python train.py --encoder_arch="convnext" --tokenizer="word" --encoder_mlp_ratio=3 --text_encoder_layers=12
Rows from block 5 of the text encoder, named by matrix and row number. Rows with one number belong to one attention dimension. Each number is 128 + 32 x the weight over the matrix's rms, rounded and kept within 0 to 255. All counts start at 0.
# v: attention value (text_encoder.blocks.5.attn.v.weight, 256x256), inputs 128-255
# proj: attention output (text_encoder.blocks.5.attn.proj.weight, 256x256, transposed), outputs 128-255
v.49 [103 115 154  82 128 139 134 164  85 152 138 187  74 167 140  98 105  83 106 131 119  92 186 140 155 149 144 122 127 150 196 150 122 185 168 135  88 118 200 110 173  82  92 125 131  88 122  76 111 156 155 148 172 101 120  94 143 208 168 142 172 157  86 170 130 121 101 160 125 159 193 133 155 174 121 157 133 112 140 144  97  99 140  90 143  92 114 174 107 162 135 140 107 129 147 108 144  82 137 128  60 180 102 123 120 186  91 162 168 129 117  94 112 112 128 177 138 139 129  79 148 139  96 102 173 121  97 125]
proj.49 [160 150  96  97 167 160 134  93 181  86 169 150 142 149 105  56 128  69  61 159 167 126 104 120 116  90 138 157 126 156 152 137 160 108 193 158 130 115 140 124 149 157 129 160 105 140 103  98 157 128 137 102 100 154 117 120 137 166 137 133  66 151 126 143 123 141 118 135 100 134  97 233 133 141 123 150 133 145 149 114 132 197 115  90 157 114 122 182 112 123 105  98 110 137 120  83  72 163  99 117  75  80 157 142 159 145  97 120 135 172 126  96 170 124 120 149  90 116 172 149 106 168 184 125 126 146  97 117]
v.50 [ 87  72 152 109 126 189 103 131 127  51 152 124 128 144 133 157 111  99 119 157 160  61 145  54 106 119 141 136 147 114 154 149 199 106 109 103  52 135 162 146 171 137 109  37 120 101 157  73  69  59 137 116  93 139 130 124 176 185 129 153  85 164 146 146  77  98 138 108 130  71  82 134 117  84 168  91 156 144  94 135 107 123  80 120 158  85 115  76 164 148 168 132 172  69 133 146 120 118  97 226 145 125  99  96  72 139  90  90 107  75 128 162 101 149 133  99 123 143 111  97 211 144 143 120 195  54 126 137]
proj.50 [112  65 163 138 208 108  76 126  87 120 135  50 116 125 138 126 136 126 136 107  96 114 111 115 143 144 124 159 120 172 111  76 101 136 161 166 108 115 108 179 132 116 132 150 144 104  96 171  94 123 132  70 106 128 104  82  74 126 103  87 128 166 132 105 116  72  93 141 130  94 141 133 167 130 132 107  75 128 111 174 130 185 111 122  96 107  92  75 159 143  76 178 185 134 151 178 145 128 156 128 177 120 152 117 184 180 138 196 101 148  61 135 130 180 144 126 113 143  73 157 133 143 207 103 163 134 157 112]
v.51 [114 102 104 160 115 163 142 109  92 139 138 129  91 144  80  64 142 125 138 124 151 129 157 148 117 132 152 131 165 112 129 126 183 114 163  85  62 137 108 146 146 122 127  57 177 100 134 108 112 166 155  88  91 147 117 137 179 127 117 136 142 130 185  90  78 165 123 141 145 118 127 145 136 136  93 177 141 116  91 118 111 153 110 183 187 125 161  85 147 165 157 170 127 111  65 129 103 147 112 195 124 112 128 104 112 143  60 128 137 139 148 150 140 118  89 121 132 149 117  94 134  77 131  89 173 101  69  84]
proj.51 [147 136 114 134 155 154 124 139 169 170 164 145 114 127 152 169 126 159 122 119 166 127 165 112  81 128 100  91 158 144  95 129  87 102 171 116 132  97 117 103 155 111 142 117 134 161 158 123 133 120 136 101 142 111 158 138 120 111 120 113 141  74 162 146 100  72 108 123  95 101 124 162  95 163 111  83 185 187  87 117 104 138 129 181  67  76 134 110 101 106  90 122 117 110 122 136 140 106 123  62 147 163 177 144 153 168 143 166  87 138 101 170 125 174 131 173 101 122 143 165  90  84 165 131 124 111 170 157]
v.52 [198 186 162 144 186 126 139 141 138 161 168  62 126 109 122 177 118 132 153  89 151 157 138 164 151 178  92 141  75 104 113 150 131 144 115 141  96 182 174 115 101 125 142 126 123 196 123 166 177 173  94 131 176 136 136 105 117  91 135 162 115 128  61  98 108 123 205 154 156 168 133 116  78 150  74 135  98  97 210 122 109 105 149 164 130 168 118 151 140 174 136 113  54  68 111 110 130 140  93 141 169 157 163 147 114 135 203 118  92 111 164 111  93 177 130 157 109  48 155 123 119 111  84 129  88 182  73 187]
proj.52 [ 71 197 143  83  31 136 104 144 118 142 139  62  75 141  74 184 139 133 146 165 148 137 119 163 147 167 132  85  97 116 123 157 178 134  98 114 143 176 165 145 147 151 150 129 135 155  97  88 184 157 156  82 171 168 140 130  75 118 113 181 142 101 110 130 142 172 126  83 125  93 154 135 144 104  80 191 187  88 165  95 150 126 149 163 129 102 159 168 101  74 200 103 173 167 197  65 157 151 164 152 118 191 160 150 108  76  61 176 143 123 172 107 104 107 107 107 131  99 102 106  95  91  78 137  81 122 104 112]
v.53 [126 166 110 122 117  95 119 103  90 132 167 162 199 178 107 138 164 134  95 183 163  69 119  71  96 150 127 195  94 155 121 103 153 151  61 180 102 157 145 178 158 130 114 124 207 112 126 159 168  91  74 146  88 166 182 134 124 114 113 124 128 152 147  59 139 112 144 132  61 103  88 113 103 126 125 112 121 129 187 181 120  89 161  93 148 150 118  61 179 162 180 118 155 123  50 124 121 100  94 173 218 122 121 182 154 115  77  77 106 143 165 147 130 103  88  75 112 102 134  77 188 114  90  68 158  95  93  80]
proj.53 [143 113 101 153 145 128 103 156 149  83 116  80  97 111 147 168 185  99  98  81 133 162 148  86  84 172 102  84  89 149 118 122 107 153  94 151 149  80 128 154 119 161 151 159 130  92 169 129 152  86 133 109 175 116 136 133 130 142 101 112 191  82  88 136 126  67  82 127 154  70 140  60 116 118 116  76 150 167 141 162 126  59 118 136  91  97 121 130 118  59 158 104 160 128 205 185 127 100 123 120 125 107 160 162 113 108  82 178 148 109  78 201 101 178  51 113  82 126  31 198  94  93 135  98 135  98 156 177]
v.54 [101 139 118 104 163 123 108 159  89 130 134 123 133 119 105  84 142 129  85 122 109 111 126  89 152 136 163 160 187 182 177  74 105 118  83 127 141  94 101 181 147 148  97 124 169  98 160 110 134 197 139 190  69 166 142 142 210 163 163 101 154 138 194 119  89 173 175 166 152 157 120 113  95 162  93 114 143  80 107 108  76 104 133 103 141 134  75  56 155 189 198 159  87  83 102 148 159 132  79 183 180 169 149 160 160 145 125 116 134 160 119 155 134 127 177  82 138 126 115 119 112 104  89 142 145 102  89  98]
proj.54 [194 169 107 126 114  69 169 185 199  86 103  93  90 126  98 129 135 108 126  94 138  69 169 110  70 149  99 118 168 122 125 116 115 121 145 128 147 141 170 166 118 101 104 152  90 113 189 119 170 165 151 115 123 117 119 147 150 151 108 114 182  72  78 103 120  63  83 115 133  94 172 105 110 179 131 134 159 118  96 155 113  93 107 178 161  84 180 108 116  60  90  83 149  88 164 173 142 142  91  69  84 102 132 102 109 156 123 176 112 134 102 159 157 207  77 156  70 127  81 113 119 129 189 115 148 127 104 189]
v.55 [128  88 149 153 161 177 106  93  97 136 178 104 138 192 124 134 152 178 136  99 118 125 146 142  75 162 118 107 139 175 105  93 132  93 136 103 140 116 145 128 121 148 165 143 147 169 165 193 144 211  77 159  93 200 153 138 148  83 171 119 177 107 135 123 102 141 137 154  95 162  28 120  95 133 136  91  57  77 133 129 104  81 131 159  98 165 107  76 100 178 128 184 154  48  77 127 117 136 119 190 187 136 147  95  78 139 152  60  94 159 123 126 133 124 137 107 128  73 127 178 159 123  82 113  96 172 152 110]
proj.55 [174 153 153 159  81  45 157 207 125 178 120 145  89 108 141 189 154 124 164  70  68 110 149 132 116 129 111  66 125  76 124 108  86 104 101  93 174 133 167 126 177 104 127 115 113  89 111 102 103 127 118  72 141  78 118 130 131 126  95 111 173 156 156 140 108  98  91 134 158  90 137  21 127 111  46 115 140 109  97 126 129  66 153 174 185 146 166 102 122 115 112  94 158  95 173 186 158 120 152 124 126 131 171 137  99 126  95 135  97 142 126 153 156 186 112 134  89 127  97 122 152 157 115  92 124 121 173 106]
v.56 [178 192  72 141 144 158 142  77 213 158 129 149 128 100  89 106  69 138 189 110  92 181 159 143 109 112  75 130 105  31 154 130  92 122 124 115 163  96 113 106 120 168 176 116  58 183 104  90 163 134 150  98 148  36  67 146  61 121  93 101 104 149 125 161 141  89 119  69 145 125 173 159 131 152 108 139 186 180 118  96 172 179 146 135  62  94 111 191  95  96 114 154 127 216 119 124  68 171 132  94  28 129  90 146 132 137 198 179 139  85 149 130 125 165  97 164 119 139  76  99 111 159 178 175  86 143 143 117]
proj.56 [162 156 170  96 142 175 126  54  89 132 159 140 154 148  93 109  87 211 178 173 148 109  91 165 107  93 111 183 157 139 122 105 200  92 138  69 138 121  78 102 112 126 150 120 125 166 138  88 104 154 103 141  82 155 168 111 120 130 209 135  47 151 156 109 153 176 102 121  77 180 100 215 163 158 132 175 156  84 157 129  94 204 126 127 115 102 100 137 187 129 140 187 123 144  47 122 164 122 161 105 128 134 113 165 112 123 106  81 158 152 148  87 109  96 224 127 152 144 162 131 173 155 107 175 123 191 125 109]
v.57 [161 156  77 135 118 187 119 163 239  84  76 126 101 106 129 133  57 123 152 114 127 177 204 171 142  88 124  57 138  99 119 167 147 160 159 113 179  75 183 101 127 108 137 130  26 125  91 117  97 151 143  89 155  84 105 185 101 118 102 121 153 161 106 178 137 138 118  92 150  98 135 148 106 134 118  82 177 129  96 109 143 129 124 138  69 142  90 202 114  32  89 108  97 210 193  98 106 115 180  71 105 115 101  64  87 110 172 130 120 112 133  82 115 106 178 171 144 117  87 143 135 107 135 135  92 160 147 107]
proj.57 [126 129 163 110 124  93 155 100  57 138 118 113 137 172  89 118 113 128 102 123 140 156  83 156 192 128 124 163 120 154 155 165 190 101 160 113 123  92  61  93 173 101  96  86 121 135 159 113 127 169  61 175 129 121 165 111  99 129 190 109  56 180 171  65 134 189  87 151 160 164 124 229 125 166 108 154 137 120  88 111 148 192 119  95  82 141  96 152 174 176  93 112 127 177  49  51 115 111 103 178  99 121  94  98 103 115 128  96 116 161 177 134 147  73 185 107 179 160 157 168 118 174 126 188 161 204  90 111]
v.58 [139 118 144 119 126 113  65 127 139 155 122  79 126 128 121 124  47 139 148  63 159 172  84 121 115  92 161 144 111  77 146 165 118 156 131  64 160 103  90  64 139 126 163 136  48 190 119 156 147  97 143 155 177 116  34 139 121  98 147 111 130 181 149 129  60  45  85 151 150 131 193 160  99 143 141  98 127 117  98  83 172 158 168 200  86  50 141 164 147 125  89 113 114 188 128  93 128 181 159 149 117  79 178  98  90 100 193 159 122 122  85  55  87 154 126 207 136 107 100 140 134 109 134 164 102 160 167 147]
proj.58 [116  95 162 116  97 121 137 141  96 167 107 174 219 154  97 106  68 183 108 151 138  93  94 149 155 100 157 155 141 181  76 153 170  69 125 110 156 184 138 113 147 118  85 142 147 114 151  87  70 138 110 130  40  91  88  89  93 144 144 156 111 141 185  68 119 198 148 183 193  93 110 171 170  94 157 191 100 106  88  92  98  98 141 111 147 124 116 124 138 138 168 156 194  96  59 100 155 111 158 133 133 155 107 139 166 139 148  82  90 122 171  64 198  54 204  49 172  65 135  81 155 114  94 176 140 158 127  97]
v.59 [140 171 102 120 136 119 110 144 192  87 137 129 142 136 115 148  77 132 134 128 126 175 162 178 142 150 106 145 142 146  84 125 152 127 116 144 191 124 157 158 114 119 141 154  68 126 139 102 150  96 160 154 139 124 122  93 122 118 110  96 153  74 103 145 157 140 107 114  79 121 158 163  85 124 132 126 147 178  86 142 139 162 142  48 110 119 132 162 112 111  59 120 144 177 178 155  85  84 141 102 104  93  94  94 143  51 179 112 141 151 120 125 182  62 167 193 149 113 104 144 133 148 153 171 119 170 188 150]
proj.59 [180  66 126 110 145 117 156 136 130  96 121 149 113 103 123 120  82 113 171 129 129 136 129 143  98 110 141 140 121 112 161  89 197 164  98 121 121 131  60 175 150 144 123 128 134 113 163 156 148 154  63 157 120 108 136  74 134 127 126 162  98 146 109 144 120 113 187 150 128 148 109  60 111  94  73  95  69  90 158  93 131  73 175 164 103 167 123 183 162 185 155 111 114 170  93 116 101 132  89 157 151  90 119 149  57 110 171 139 123 151 133 151  88 132 170 102 167 142 113 117 160 167  59 121 154 147  66 115]
v.60 [115  97 112 157 126 107 101 123 106  76 126 145 142 112 126  69 173  99  86 202 116  85 122  53 110  94 142 163 179 177 148 141 160  97  75 118 161  95 134 129 147 150 106  92 162  42 146  70 144  76 138 118  27  91 204  83 193 123 115 142  98 122 135  95 133 209 126 169  95  70 125 158 125 150 158 213 143  90 118 104 145 140  79  56 118 118 148 112 180 159 197 163 159 127  85 152 107 163 100 155 155 157 155 169 169 150  62 104 125 135  90 115 164  98 135 103 100 140  88 109 112 144 136  93 184  83  56 108]
proj.60 [130  88  93 160 150 141 155 156 160 144 149 145 126 136  97 155 117  77  85  79 108  97 135  87 124  95 102  82 171 163 148 158 141 198 109 179 125 122 126 120  70 121  89 124 145 173 106 163 149 122 159 116 159 103 144 125 130 146 135  80 180  76  90 161 152  79 124 163 104 133 117 159 127 116 142  65 150 213 134 189 162 108 150  83  89  96 119  86 147 108  60 126 109 157 119 206 133 148 111  66 141  52 154 146 114 126 201 187 156 114  86 162  99 207  62 112  92 132 152 155 144  88 177  57 167  78 125 210]
v.61 [ 95 111 202 105 108 157 106 192 143 122  76 169  85 184 166 187 120 120 144  82 138 121 153 158 164 166  90 153 112 122 113 137 139 116 156 115 181  92 149  48  73 122  67 128  97 104 126 154 100  72 198 138 167 164 168 109  88 158 127  75 153 151  61 150 154 124 105  82  50  98 136 143 119 150 147 107 192 183  62 126 160 129 146 100  98  95 141 223 116  62  98 126 145 180 190 140 129 127 198 132  48  84  88 129 184 112 107 163  98 117 133 149 167  65 153 154 122 123 152 158 114 158 180 146 185 127 178 178]
proj.61 [159 100 132  75 179 164 155 156 108 119 109  81 156 101 159  50  83 131  94 111  91 157  77  73 126  68  96 188 170 159 129 139 183 164 133 153  47 160 116 157 106  87 130 108 112 101 140 166 160  90  94 166  86  99 126  55 169  89 164 141 116 180  97 124 135 101 163  90 174 122  45 130 168 102 135 133  90  55 119  88 147 126 102 102 115 179  86 173 183 227 128 136  99 111 153  92  60 165 113 169 154  63  54 132 151 167 163 152 142  74 152 106 144 119 211 126 119  94 223 141 138 213 143 137  78 197  84 133]
v.62 [166 155 170 143 126 116 136 117 101 126 107 135 149 117 179 119  75 121 113 184 131  89  71  77 166 181 128 136  79 148 110 126 131 116 175  90  73 172 165 143 156 119 111 143 132  38 172 100  37 139  85  88 140 126 157  90  92 121 135 182 200 100 102 110 174 154  88 142 138 126 107 112 143 146 173 186 160 149 173  88 122 161  97 136 198 149 124 128 124 139 167 150 181  87 149 142 103  76 117  96 157 105  58 119 136 101 145 133 137 113  90  92 117 109 173  56 153 201 136 133 119 190 119  75 144 119 158 117]
proj.62 [ 14 140 142 118 153 136 119 118  55 120 179  93 137 137 146 158 185 104 123 138 150 170 149 113  78 162 171 143  83 121 143 114  97 157 174 210 116 153  97  99  85 182 118 166 169 173  74 142 164  89 159 154 105 107 159 155 120 118 137  79 108 106  84 128  96 107 176 109 115 151 103 219  88  84 166 136  84 196 142 131 196 150  91  79  90 146  97 165 128 135 111 115  89 161 161  99 155 103  65 149 163 146 199 105 101 105 136 129 122 163  78 111  29 156  93 205 132 133  94 148 136 107 124 127 165 103 149 134]
v.63 [165 167 132 156 114  70 123 123 122 190 120  62 116  81  92 139 156 167 111 141 144 171 126 113 109  90 168  74  93 121 128 117 118 135 135 119 135 154 122 169 132 121 109 136 153 130 121 159 163 177  76 117 127 136  96 118 113 124 153 142 137 128 148 140 111 167 150 133 153 163 168 113 152 127 104 127  78 115 148 105 120 123 191 167 105 134 106 149 105 170  99 135 112 110 167 109 162 106 155  72 133 154 165 128 151 153 168 112 106 181 106 114 151 136 100 117 125  80 149 151 105 148 104 175  71 155 185 128]
proj.63 [164 111 130 101  58 128 168 109 161 105 121 191 155 140 134 136 113 116 118 175 130 137 116 134  96 166 137  73 149 109  89 107 104 106  62 111 118 135 161 151 150 122 144 116 117 182 120  80 142 159 136 133 160 150 179 163 121 169 100 116 155 144 125 106 167 147 103  87 108 125 127  60  96  82 126 157 106 114 171 156 133  86 109 110 124 103 153 114  80 140 182 159 143 126 144 132 137 162 127 162  83 127 127 111 132  98  96  62 141 118 137 133 113 102 127 167 181 137 105 116 172 113 104 102  91  80  85 183]
v.64 [108 130 177  84 129  66 148 137 133  93 149 158 115 120  99 149 103 113 147 142 114  96 165 134 111 131 103  86 116  83 173 139 159 121 142 150 103 111 168 112 126 124 141 131  77  83 104 124 115  98 123  82 170 161 106  94 122 114 142 174 187 152 146 114 174  78 128 149  77 121 135 137 139 147 190 113 110 147 124 139  64 153 101 137 128 114 103 132 135 106 133 130 138 156 159 100 178 145 154 117 198 106 210 137 141 140 105 110 111 111 140 119 148 107 114  83 127 162 159  92 169 171 126 112 153  91 168 158]
proj.64 [116 191 124 119 164 135  64  93  32 121 124 173 144 108  89  88 139 151 121 106 158 168 125 103 150 127  93 188 125 148  94 109 157 154 145 172 137 142 104  37 148 141 160 157 149 104 151 116 149 131 102 116  89 124  66 131  70 162 168 122  61 102 138 165 120 113 142 151 103 100 156 199 129 122 155 135 134 126 155 161 170 200 118 146 163 161 127 115 117 160  56 120 176  97 117 118 119 124 145 153 177  91 147 143 154 148  99  97 162 107 157 117 130  64 177 114 112 111 114 172  90  98  98 109 113 125  88 176]
v.65 [149 134 212 114 170 109  98 127 107 126  78 158 139 115 133 137 126 112 140 110  83 103 133 154 125 179  94 108 100  76  91  70  61  85 142  91  86 158 125 105 162 131  90 115 111 143 169 125 116 149  92  53 177 127 139  88  64 139 142 111 148 119  97 117 126 135 160  79 132 152 169 124 110  88 184 140 136 210 156 127  49 113  91 162 103 102 127 151 103 142 121  92 124 171 111 150 161  86 163  88 117 174 172 152 123 151 127 156 132 165 179 105  84 121 158 116  94 157  85 161  93 131  98 168 139 101 114 175]
proj.65 [ 74 112 131 110 137 135 130 113 191 147 139 163  94 153  90 158 193 101  56 171 167 183 100  83  83  97 153 185  60 135 160 123 114 185 124 196  75 140 160 141 110 165 156 158 112 139 152 197 117 118 140 195 158 163  97 152 143 147  93 127  93 120 146 181 126 140  97  67 127 124 120 111  95 141 116 116 120  93  85 115 177 139 104 122 114 211 186 129  86 121  87 107 133 132 154  77  85 173  96 167 105 149 100 120  78 142  87 104 162 134 113 135 125  75 162 155 137 123  95 146 105  85 142 112 144  94 123 139]
v.66 [126 111  83 149 142 136 172 157 137 162  97 132 145 115 138 115 179 120 157 174 116 135  97 162 144 106 148 100 104 160 108  91  44 128  90 101 127 123 138 157 152  94 161 163 105 151 114  93  82 181 103 102 102 129 110 212 170 141  88  75 108 127 161 118 150  96 171  94 193 168 137 113  80 123 138 150  89 112 143 105  80 158 138 115 182 141 103 180 105 119 135 135  78 110 143  81 210  93 155 108 139  89 107 217 173 134 120  94  88 144  96 122 182 143 136 123 100  93 109 183 138 135 151 154 175 178 126 158]
proj.66 [139 130  76 116 212 136 184 126  76 120 122 137  91 156 131 143  98 124 114 140 159  93  82 154 159 127 176 155 113 122 163 139 169 160  89 108 104  97 150 132 106 157 136  88 108 154  95 164 122 161 137 110 102 108  97  83 113  79  80 167 169  90  78 121 144 113 114 166 113 160 140  84 170 162 112 113 153 176 131 146 166 154 130 106 160 127  98 153 116 166  75 128  72 144 137 183 152 196  85 153 106  46 105  86 106 114 176 150 155  65  91 111 129 175 114 103 109 168 124 115 100  89  98 110 142 114  89 112]
v.67 [132 118 120 135 134  59 141 116 120 121 143 166 175 112  89 144  91 138 129  66 102  71 117 140 124 144 149 150 128 137 106  95 187 119 168  98 105 124 131 112 171  97 151  95 155 173 108 142 167 135 104 127 158 150 133 102 124 142 199 117  98 117  63 151  95 167  71 155 138 125 117 111 121 151 152  95 135 168 149 115 134  96 120 112 148 144 156  44 106  99  84  93 113 183 178 176  90 154  98 136 144 175 179 129  69 125 141 205 146 132 124 181 127 125 141 153 132 117  94 116 127 108  92 160  98 129 211 162]
proj.67 [112 128 175  64  88 115  78 199 182 181 137 104 135 155 132 178 108 127 184 137 128 108 157 175  92  98 129 102 103 163  95  94 105  89 120 168  79 166 121 200 141 123 140  86 137 140 116 146  89 100 138 199 149 166 168  87 184 176  84  86 116 150 159  88 102 164 171 148 184  73 124 119 132 177 138 145 132 127 116  75 119  58 126 124 140 117 173 138 106 110 121 127 147  71 106 139 137  76 140  88 164 128 142 157 147 151 105 111 128 160 145 103 172  67 103 167 114  69 129  97 103 148 176 127 175 110 129 118]
v.68 [154 149 160 137 133 160 155 140 111 142 131 182 118 108  97 153 101 119 125 139 178 135 101 170 119 104 132 144 129 159 118  78 102 170  87 147 102 132 142 143 147 113 119  68  85 205 147 172 128 130 171 144 123 163 117 138 114  82 125  30  68 123  98 132 193 148 190  73  69 129 165 140 125 158  85 105  83 109 123 115  73 112 138 165  70 150 141 148  83  65 126 167 141 111 142  96  92  75 148 138 112 101 132 198 157  76 110 129 108 121 120 109 103 162  94 139 116 112 132  99 122 118 138 141 137 139 166 140]
proj.68 [134  90  89 105 172 133 153 107 127 109 141 165 192 168 161 115 105 132 133  88 104 136 149 155  78 117  99 120 148 106 208 105 133 132 131 136  81 154 136  72 140 134 148 155 147 164 160 146 103 160  60 136 164 153 115 137 181  92  97 130 114 124  91 138 139  76 120 117  88 152 141 162 132 154 106 126 150 136 124  96 149 116 152  34 124 118 120  76 159 113 131 137  99 119 104 104 126 128  92  99  76 162 135 140 121 112 135 110 177 127 118  83 111 119 111  89 110 144 161 170 144 100  97 101 170 145 145 150]
v.69 [150 167 200 153 138 108 148 152 137 165 176 143 130  66 135 132 170 108 133  89 122 137 168 177 116 110  57  95  88 118 180 120 145 137 125 167  85  92 158  81 147 167  75  62  71 144 143 145 120 140 168  98 231 158 190 101  88 113 131 128 176 113 155 115 156 110 139 128  93  88 103 123 154 105 124  76  72 151 165 179  30 139  94 115 107  82 119 140 132 125 173  71 155  95 147 107 134 141  81  99 176 191 201 171 136 150  54  99 116 126 165 159  86  99 115 153 145 197 172 115  95  62 187 106 181  91  85 123]
proj.69 [ 78 198 118 114 123 101  60 149 128  93 113 166  99 170  69 133 123 114  91 181 184 157 151 124 150 137 128 220  94 131 174 186 135 138 132 200 125 131 103  47 128 102 121 117 124 122 159 167 129 181 128 140 140 126  82 171 113 121 107 107  47  79 106 104  81 150 145 121  67 146 146 186 112  85 188  99 134 184 117 147 100 180 120 131 134 168 121 108 114 137  52  68 177 150 123  59  72 150 123 173 138 151  91 187 100  83  41 117 132  96 113  87  97 112 152 129 140 159 159 166  91 126  83 110 165  91 155 126]
v.70 [125 141  67 105 105 183 151 125 187 132 162  87  89 144 120 141  82 123 130 115 162 166 153 130 152 146 124  95  95 113 126 160 142 140 115 227 109  99 132 117  95 165  99 133 113 124 132 189 168  95 140 172 138 161 125 169 136 137  95  98 143 129 157 164 149 145  65  85 170 143 156 177 152 109 131 131 130 109 101 154 110 115 109  76 104 159 143 107 161 116 108 118 101  97 128  92 157 154 120 109  84  82  84 139 123  88 127 140 166  90 104  94 174 127 139 143 106 170 114 111 183 133  72 139 104  84  94  82]
proj.70 [182  98  91 168 175 130 100  65 116 129 140 132  99 158  86 105  96 111 147  64 146  92 105  73 132 116 157 173 155 155 142 113 141 140 105  91 136 112 127 127 172 132 130 106 153  90 132 120 159 129 151 111 106 153 103 127 163 113 197 176 100 189 109 132 105  93  96 168 132 159  88 208 162 158 169 171 173 147 171 140 120 150 126 110 130  97 101 132 142 166  91 123 116 182  63  74 117 115 108 111 137  88 109 135 155 109 136 147 174  63 158 101 125 101 121  76 157 115 126 125 178 133 130 128 129 166 115 103]
v.71 [141 174  68 127 170 152 175 111  55 179 153 127 152 190  99 181 141 124 167 168  94 145  96 144 189 114 160 140  98 158 147 118 140 162 156 170 128 153  91 119 110 104 116 172 182 135 121 115 137 135 153 152  61  96 112 100 112 119 135 141 136 102  95 155  78 142 159 104 168 162 197 119 101 179  49 120  60 191  66  88 148 122 163 183 117  79  62  69  80  96  79 164 140 153 145 151 185 124 108 163  89  92 191  91 100 115 124 151  99  98 117  96 125 108 110 154 155  78 103 133 130 130  97 128  67 104 161 129]
proj.71 [ 78  79  97  98  99 104 131 117 204  96 140  80 163  78 201 169 110 153 140 130  43 174 149 156 123  92 103 109 188 160  97  97 116  74 138  84 141 185 201 177 162 115 130 141 142 132 154 137 109 138  75 124 121 130 163 149 196 146 121  89 162 148 114 176 135 115 152 124 187 149 106 105 127 216  92 121 121 120 140  72  79  64 133  97 186  71 146 202  69  90 147 146 160 141 124  97 161 149 149  64 127 184 165 116 140 143 114 160 121 151  96 115 169 134 100 177 129 102 195 134 119 129 165  85 114  85 114 134]
v.72 [110 182 140 132 131 153 117 117  94  79  89 128 109 149  97 106 144 104 118 190 147 113 146 115 153 128 102 122  78 194 128  93 111  90 100 143 115 142 164 115 160 160 141  90  97 148 125 148 114 134 159 129  96 128 127 144 136 120 153  95  70 153  76 111 184 152 179 125 127 116 107 110 153 134  98 150 105 134 149 115 100 105 130 154 137 144 133 142 132 126  99 143 152 123 112  93 119 128 134 128  72 128  74 160 184 129 137 171 113 142 119 128 107  80 142 131 132 144 102 128 145 117 145 123 126 144 122 140]
proj.72 [114  93  73 136 124 159 171 165 158  72 140 131 157 130 127 149 100 124 119 104 119 121 111 101 103 147 152  91 131 122 169 115 183 137 114 130 131 132 100 154  86 116 131 121  84 163 109 167 116 120 125 113 106 126 116 170 149  79  95 155 114 144 114 153 138 105 112 108 126 151 166 114 126 138  94 152 130 147 106  87 120 142 138  89  92 141 173  84 148  94 106 103 106 103 113 123 121 121 102 106  98 130  87 106 110 131 142  96 142 125 124 114 106 121 175 125 100 135 103 156 123 149 132 101 152 152 108 126]
v.73 [142 131 106 135 157  96 119  93  98 137 190 160 135 155 163  93 167 180 189  95 178 106  90  79  84 151  99 135 146 102 120  81 150  98 154 140  94 129 116 132 165 138  98  86 130 174  93 100 140  82 105 103  81 142 170 145 157 114 163 122  70  65 102 105 169 101 166 139 113 145 125 102 108 194 140 137  62 127 157 128  91 138 174 164  84 103 172  83 192 190 126 148 120 140 107 148 208 134 116 153 145  72 122 142 168 152  86 118 170 139 126 115  90 164  87 177  92 159 121 121 112 139 130 109 136 114 123 121]
proj.73 [108  85 141 150 122 114 107 210 173 111 103 122 136 168 139 105 189 147 138 200 109 144 122 147 155 146  95  92 100 143 101 148  98 101 170 177 105 176 187 190 150  83 104 139 150 152 131 139 162 133  84 154 165 147 165 125 108 186  90 110 108 109 171  96 111 129 133 163  91 121 123 102  83 123 129 108 146 186 138 146 100 108 107  94 167  88 152 139 113 111 205 124 149  86 145 129 100 157  78  64 129 159 173  82 112 143  63 134 153 132 148  87 108 173  89 181 121 126 136 194 122 143 169 114 157  57 111 122]
v.74 [169  85 129 170 143 177 144 174 182 184 126 108 160 168 110  79 153 108 180 135 152 142  67 182 171 170 166  95 116 122 119 138  78 158 169  96 189  86 112 102  99 116 120 154 120  88 119 127 116  83 147 118 119 194 169 122 160 134  70 116 179 132 198 141  98 145 123 114 123 146 136 149 115 110 168 187 171 205  97  93 141 143 173 124 100 101 124 133 105 121 117 114 103  92  88 144 175 115  83 108 124 111 121 137 156  97 150  40 126 118 169 134 132 117 113 138 160 128 136 146 160 129 139  90 139  97  98 111]
proj.74 [152 165 128 110 132 131 155  76  83  92  92 150 128 105  97 106 149 152 132 149 117  85 137 124 191 101 189 178 137 100 136 143 136 108 159 100 195 105 140 140 150 137 115 149 149 108 144 103  81 145 128 148  73  98 105 161 124 122 146 134  93 141  61 172 109  98 150 139 146 138  86 170 156 115 120 134 135 155 113 137 143 124 184 123 218  90  74 143  97 168 131  71 104 208 120 122  78 140 126 109 165 128 142  74 112 130 166 115 108 124 149 129 143 107 127 157  92 172 105 142  80 120  79 196  83 128 163 139]
v.75 [181 136 137  76  78 115 170 124 155 163 139 149 130  87 119 122  97 113 124  80 129  76 147  70 138  83 135 171 138  87  85  97 184 140 114 115 101 124  81 151 170 127  70 155 113 185 110  92 106 137  84 164 111 147 122 135 124 118 153 136 109 128 120 141  91 112 126 123 143 133 138 103 149 170 110 159 142  51 119  97 173 121 120 102 125  94 102 118 180 110  98 156 205 127  99 146  96 132 159 106 130 149 102 160 132 106 158 158  86 102 126 149 171 149 142 152 124 133 130 102 131 154 170  86 104 177  93 149]
proj.75 [151 126 120 167 175 163 151 144 125 191  97 176 157 132 147 110 112 158 128 102 132  96 146 163  98 131 147 141 116 124  59  97  81 109  90 113 143 127  70 135 163 157  82 152 139 102 103 114 151  83 103  54 190 179 113 162 106 140 147  85 159 112 133  96  98 122 112 135  97 145 119 135 141 131  97 159 153 106 122 181 113 119 144 118 117  80 102 159 197  62 146 143 112 163 186 116 160 122 121 135 100 131  99 128 139 121 154 175 128 152 126 114 154 141 119 167 147 136 100 104 170 128 166 117 124 113 118 135]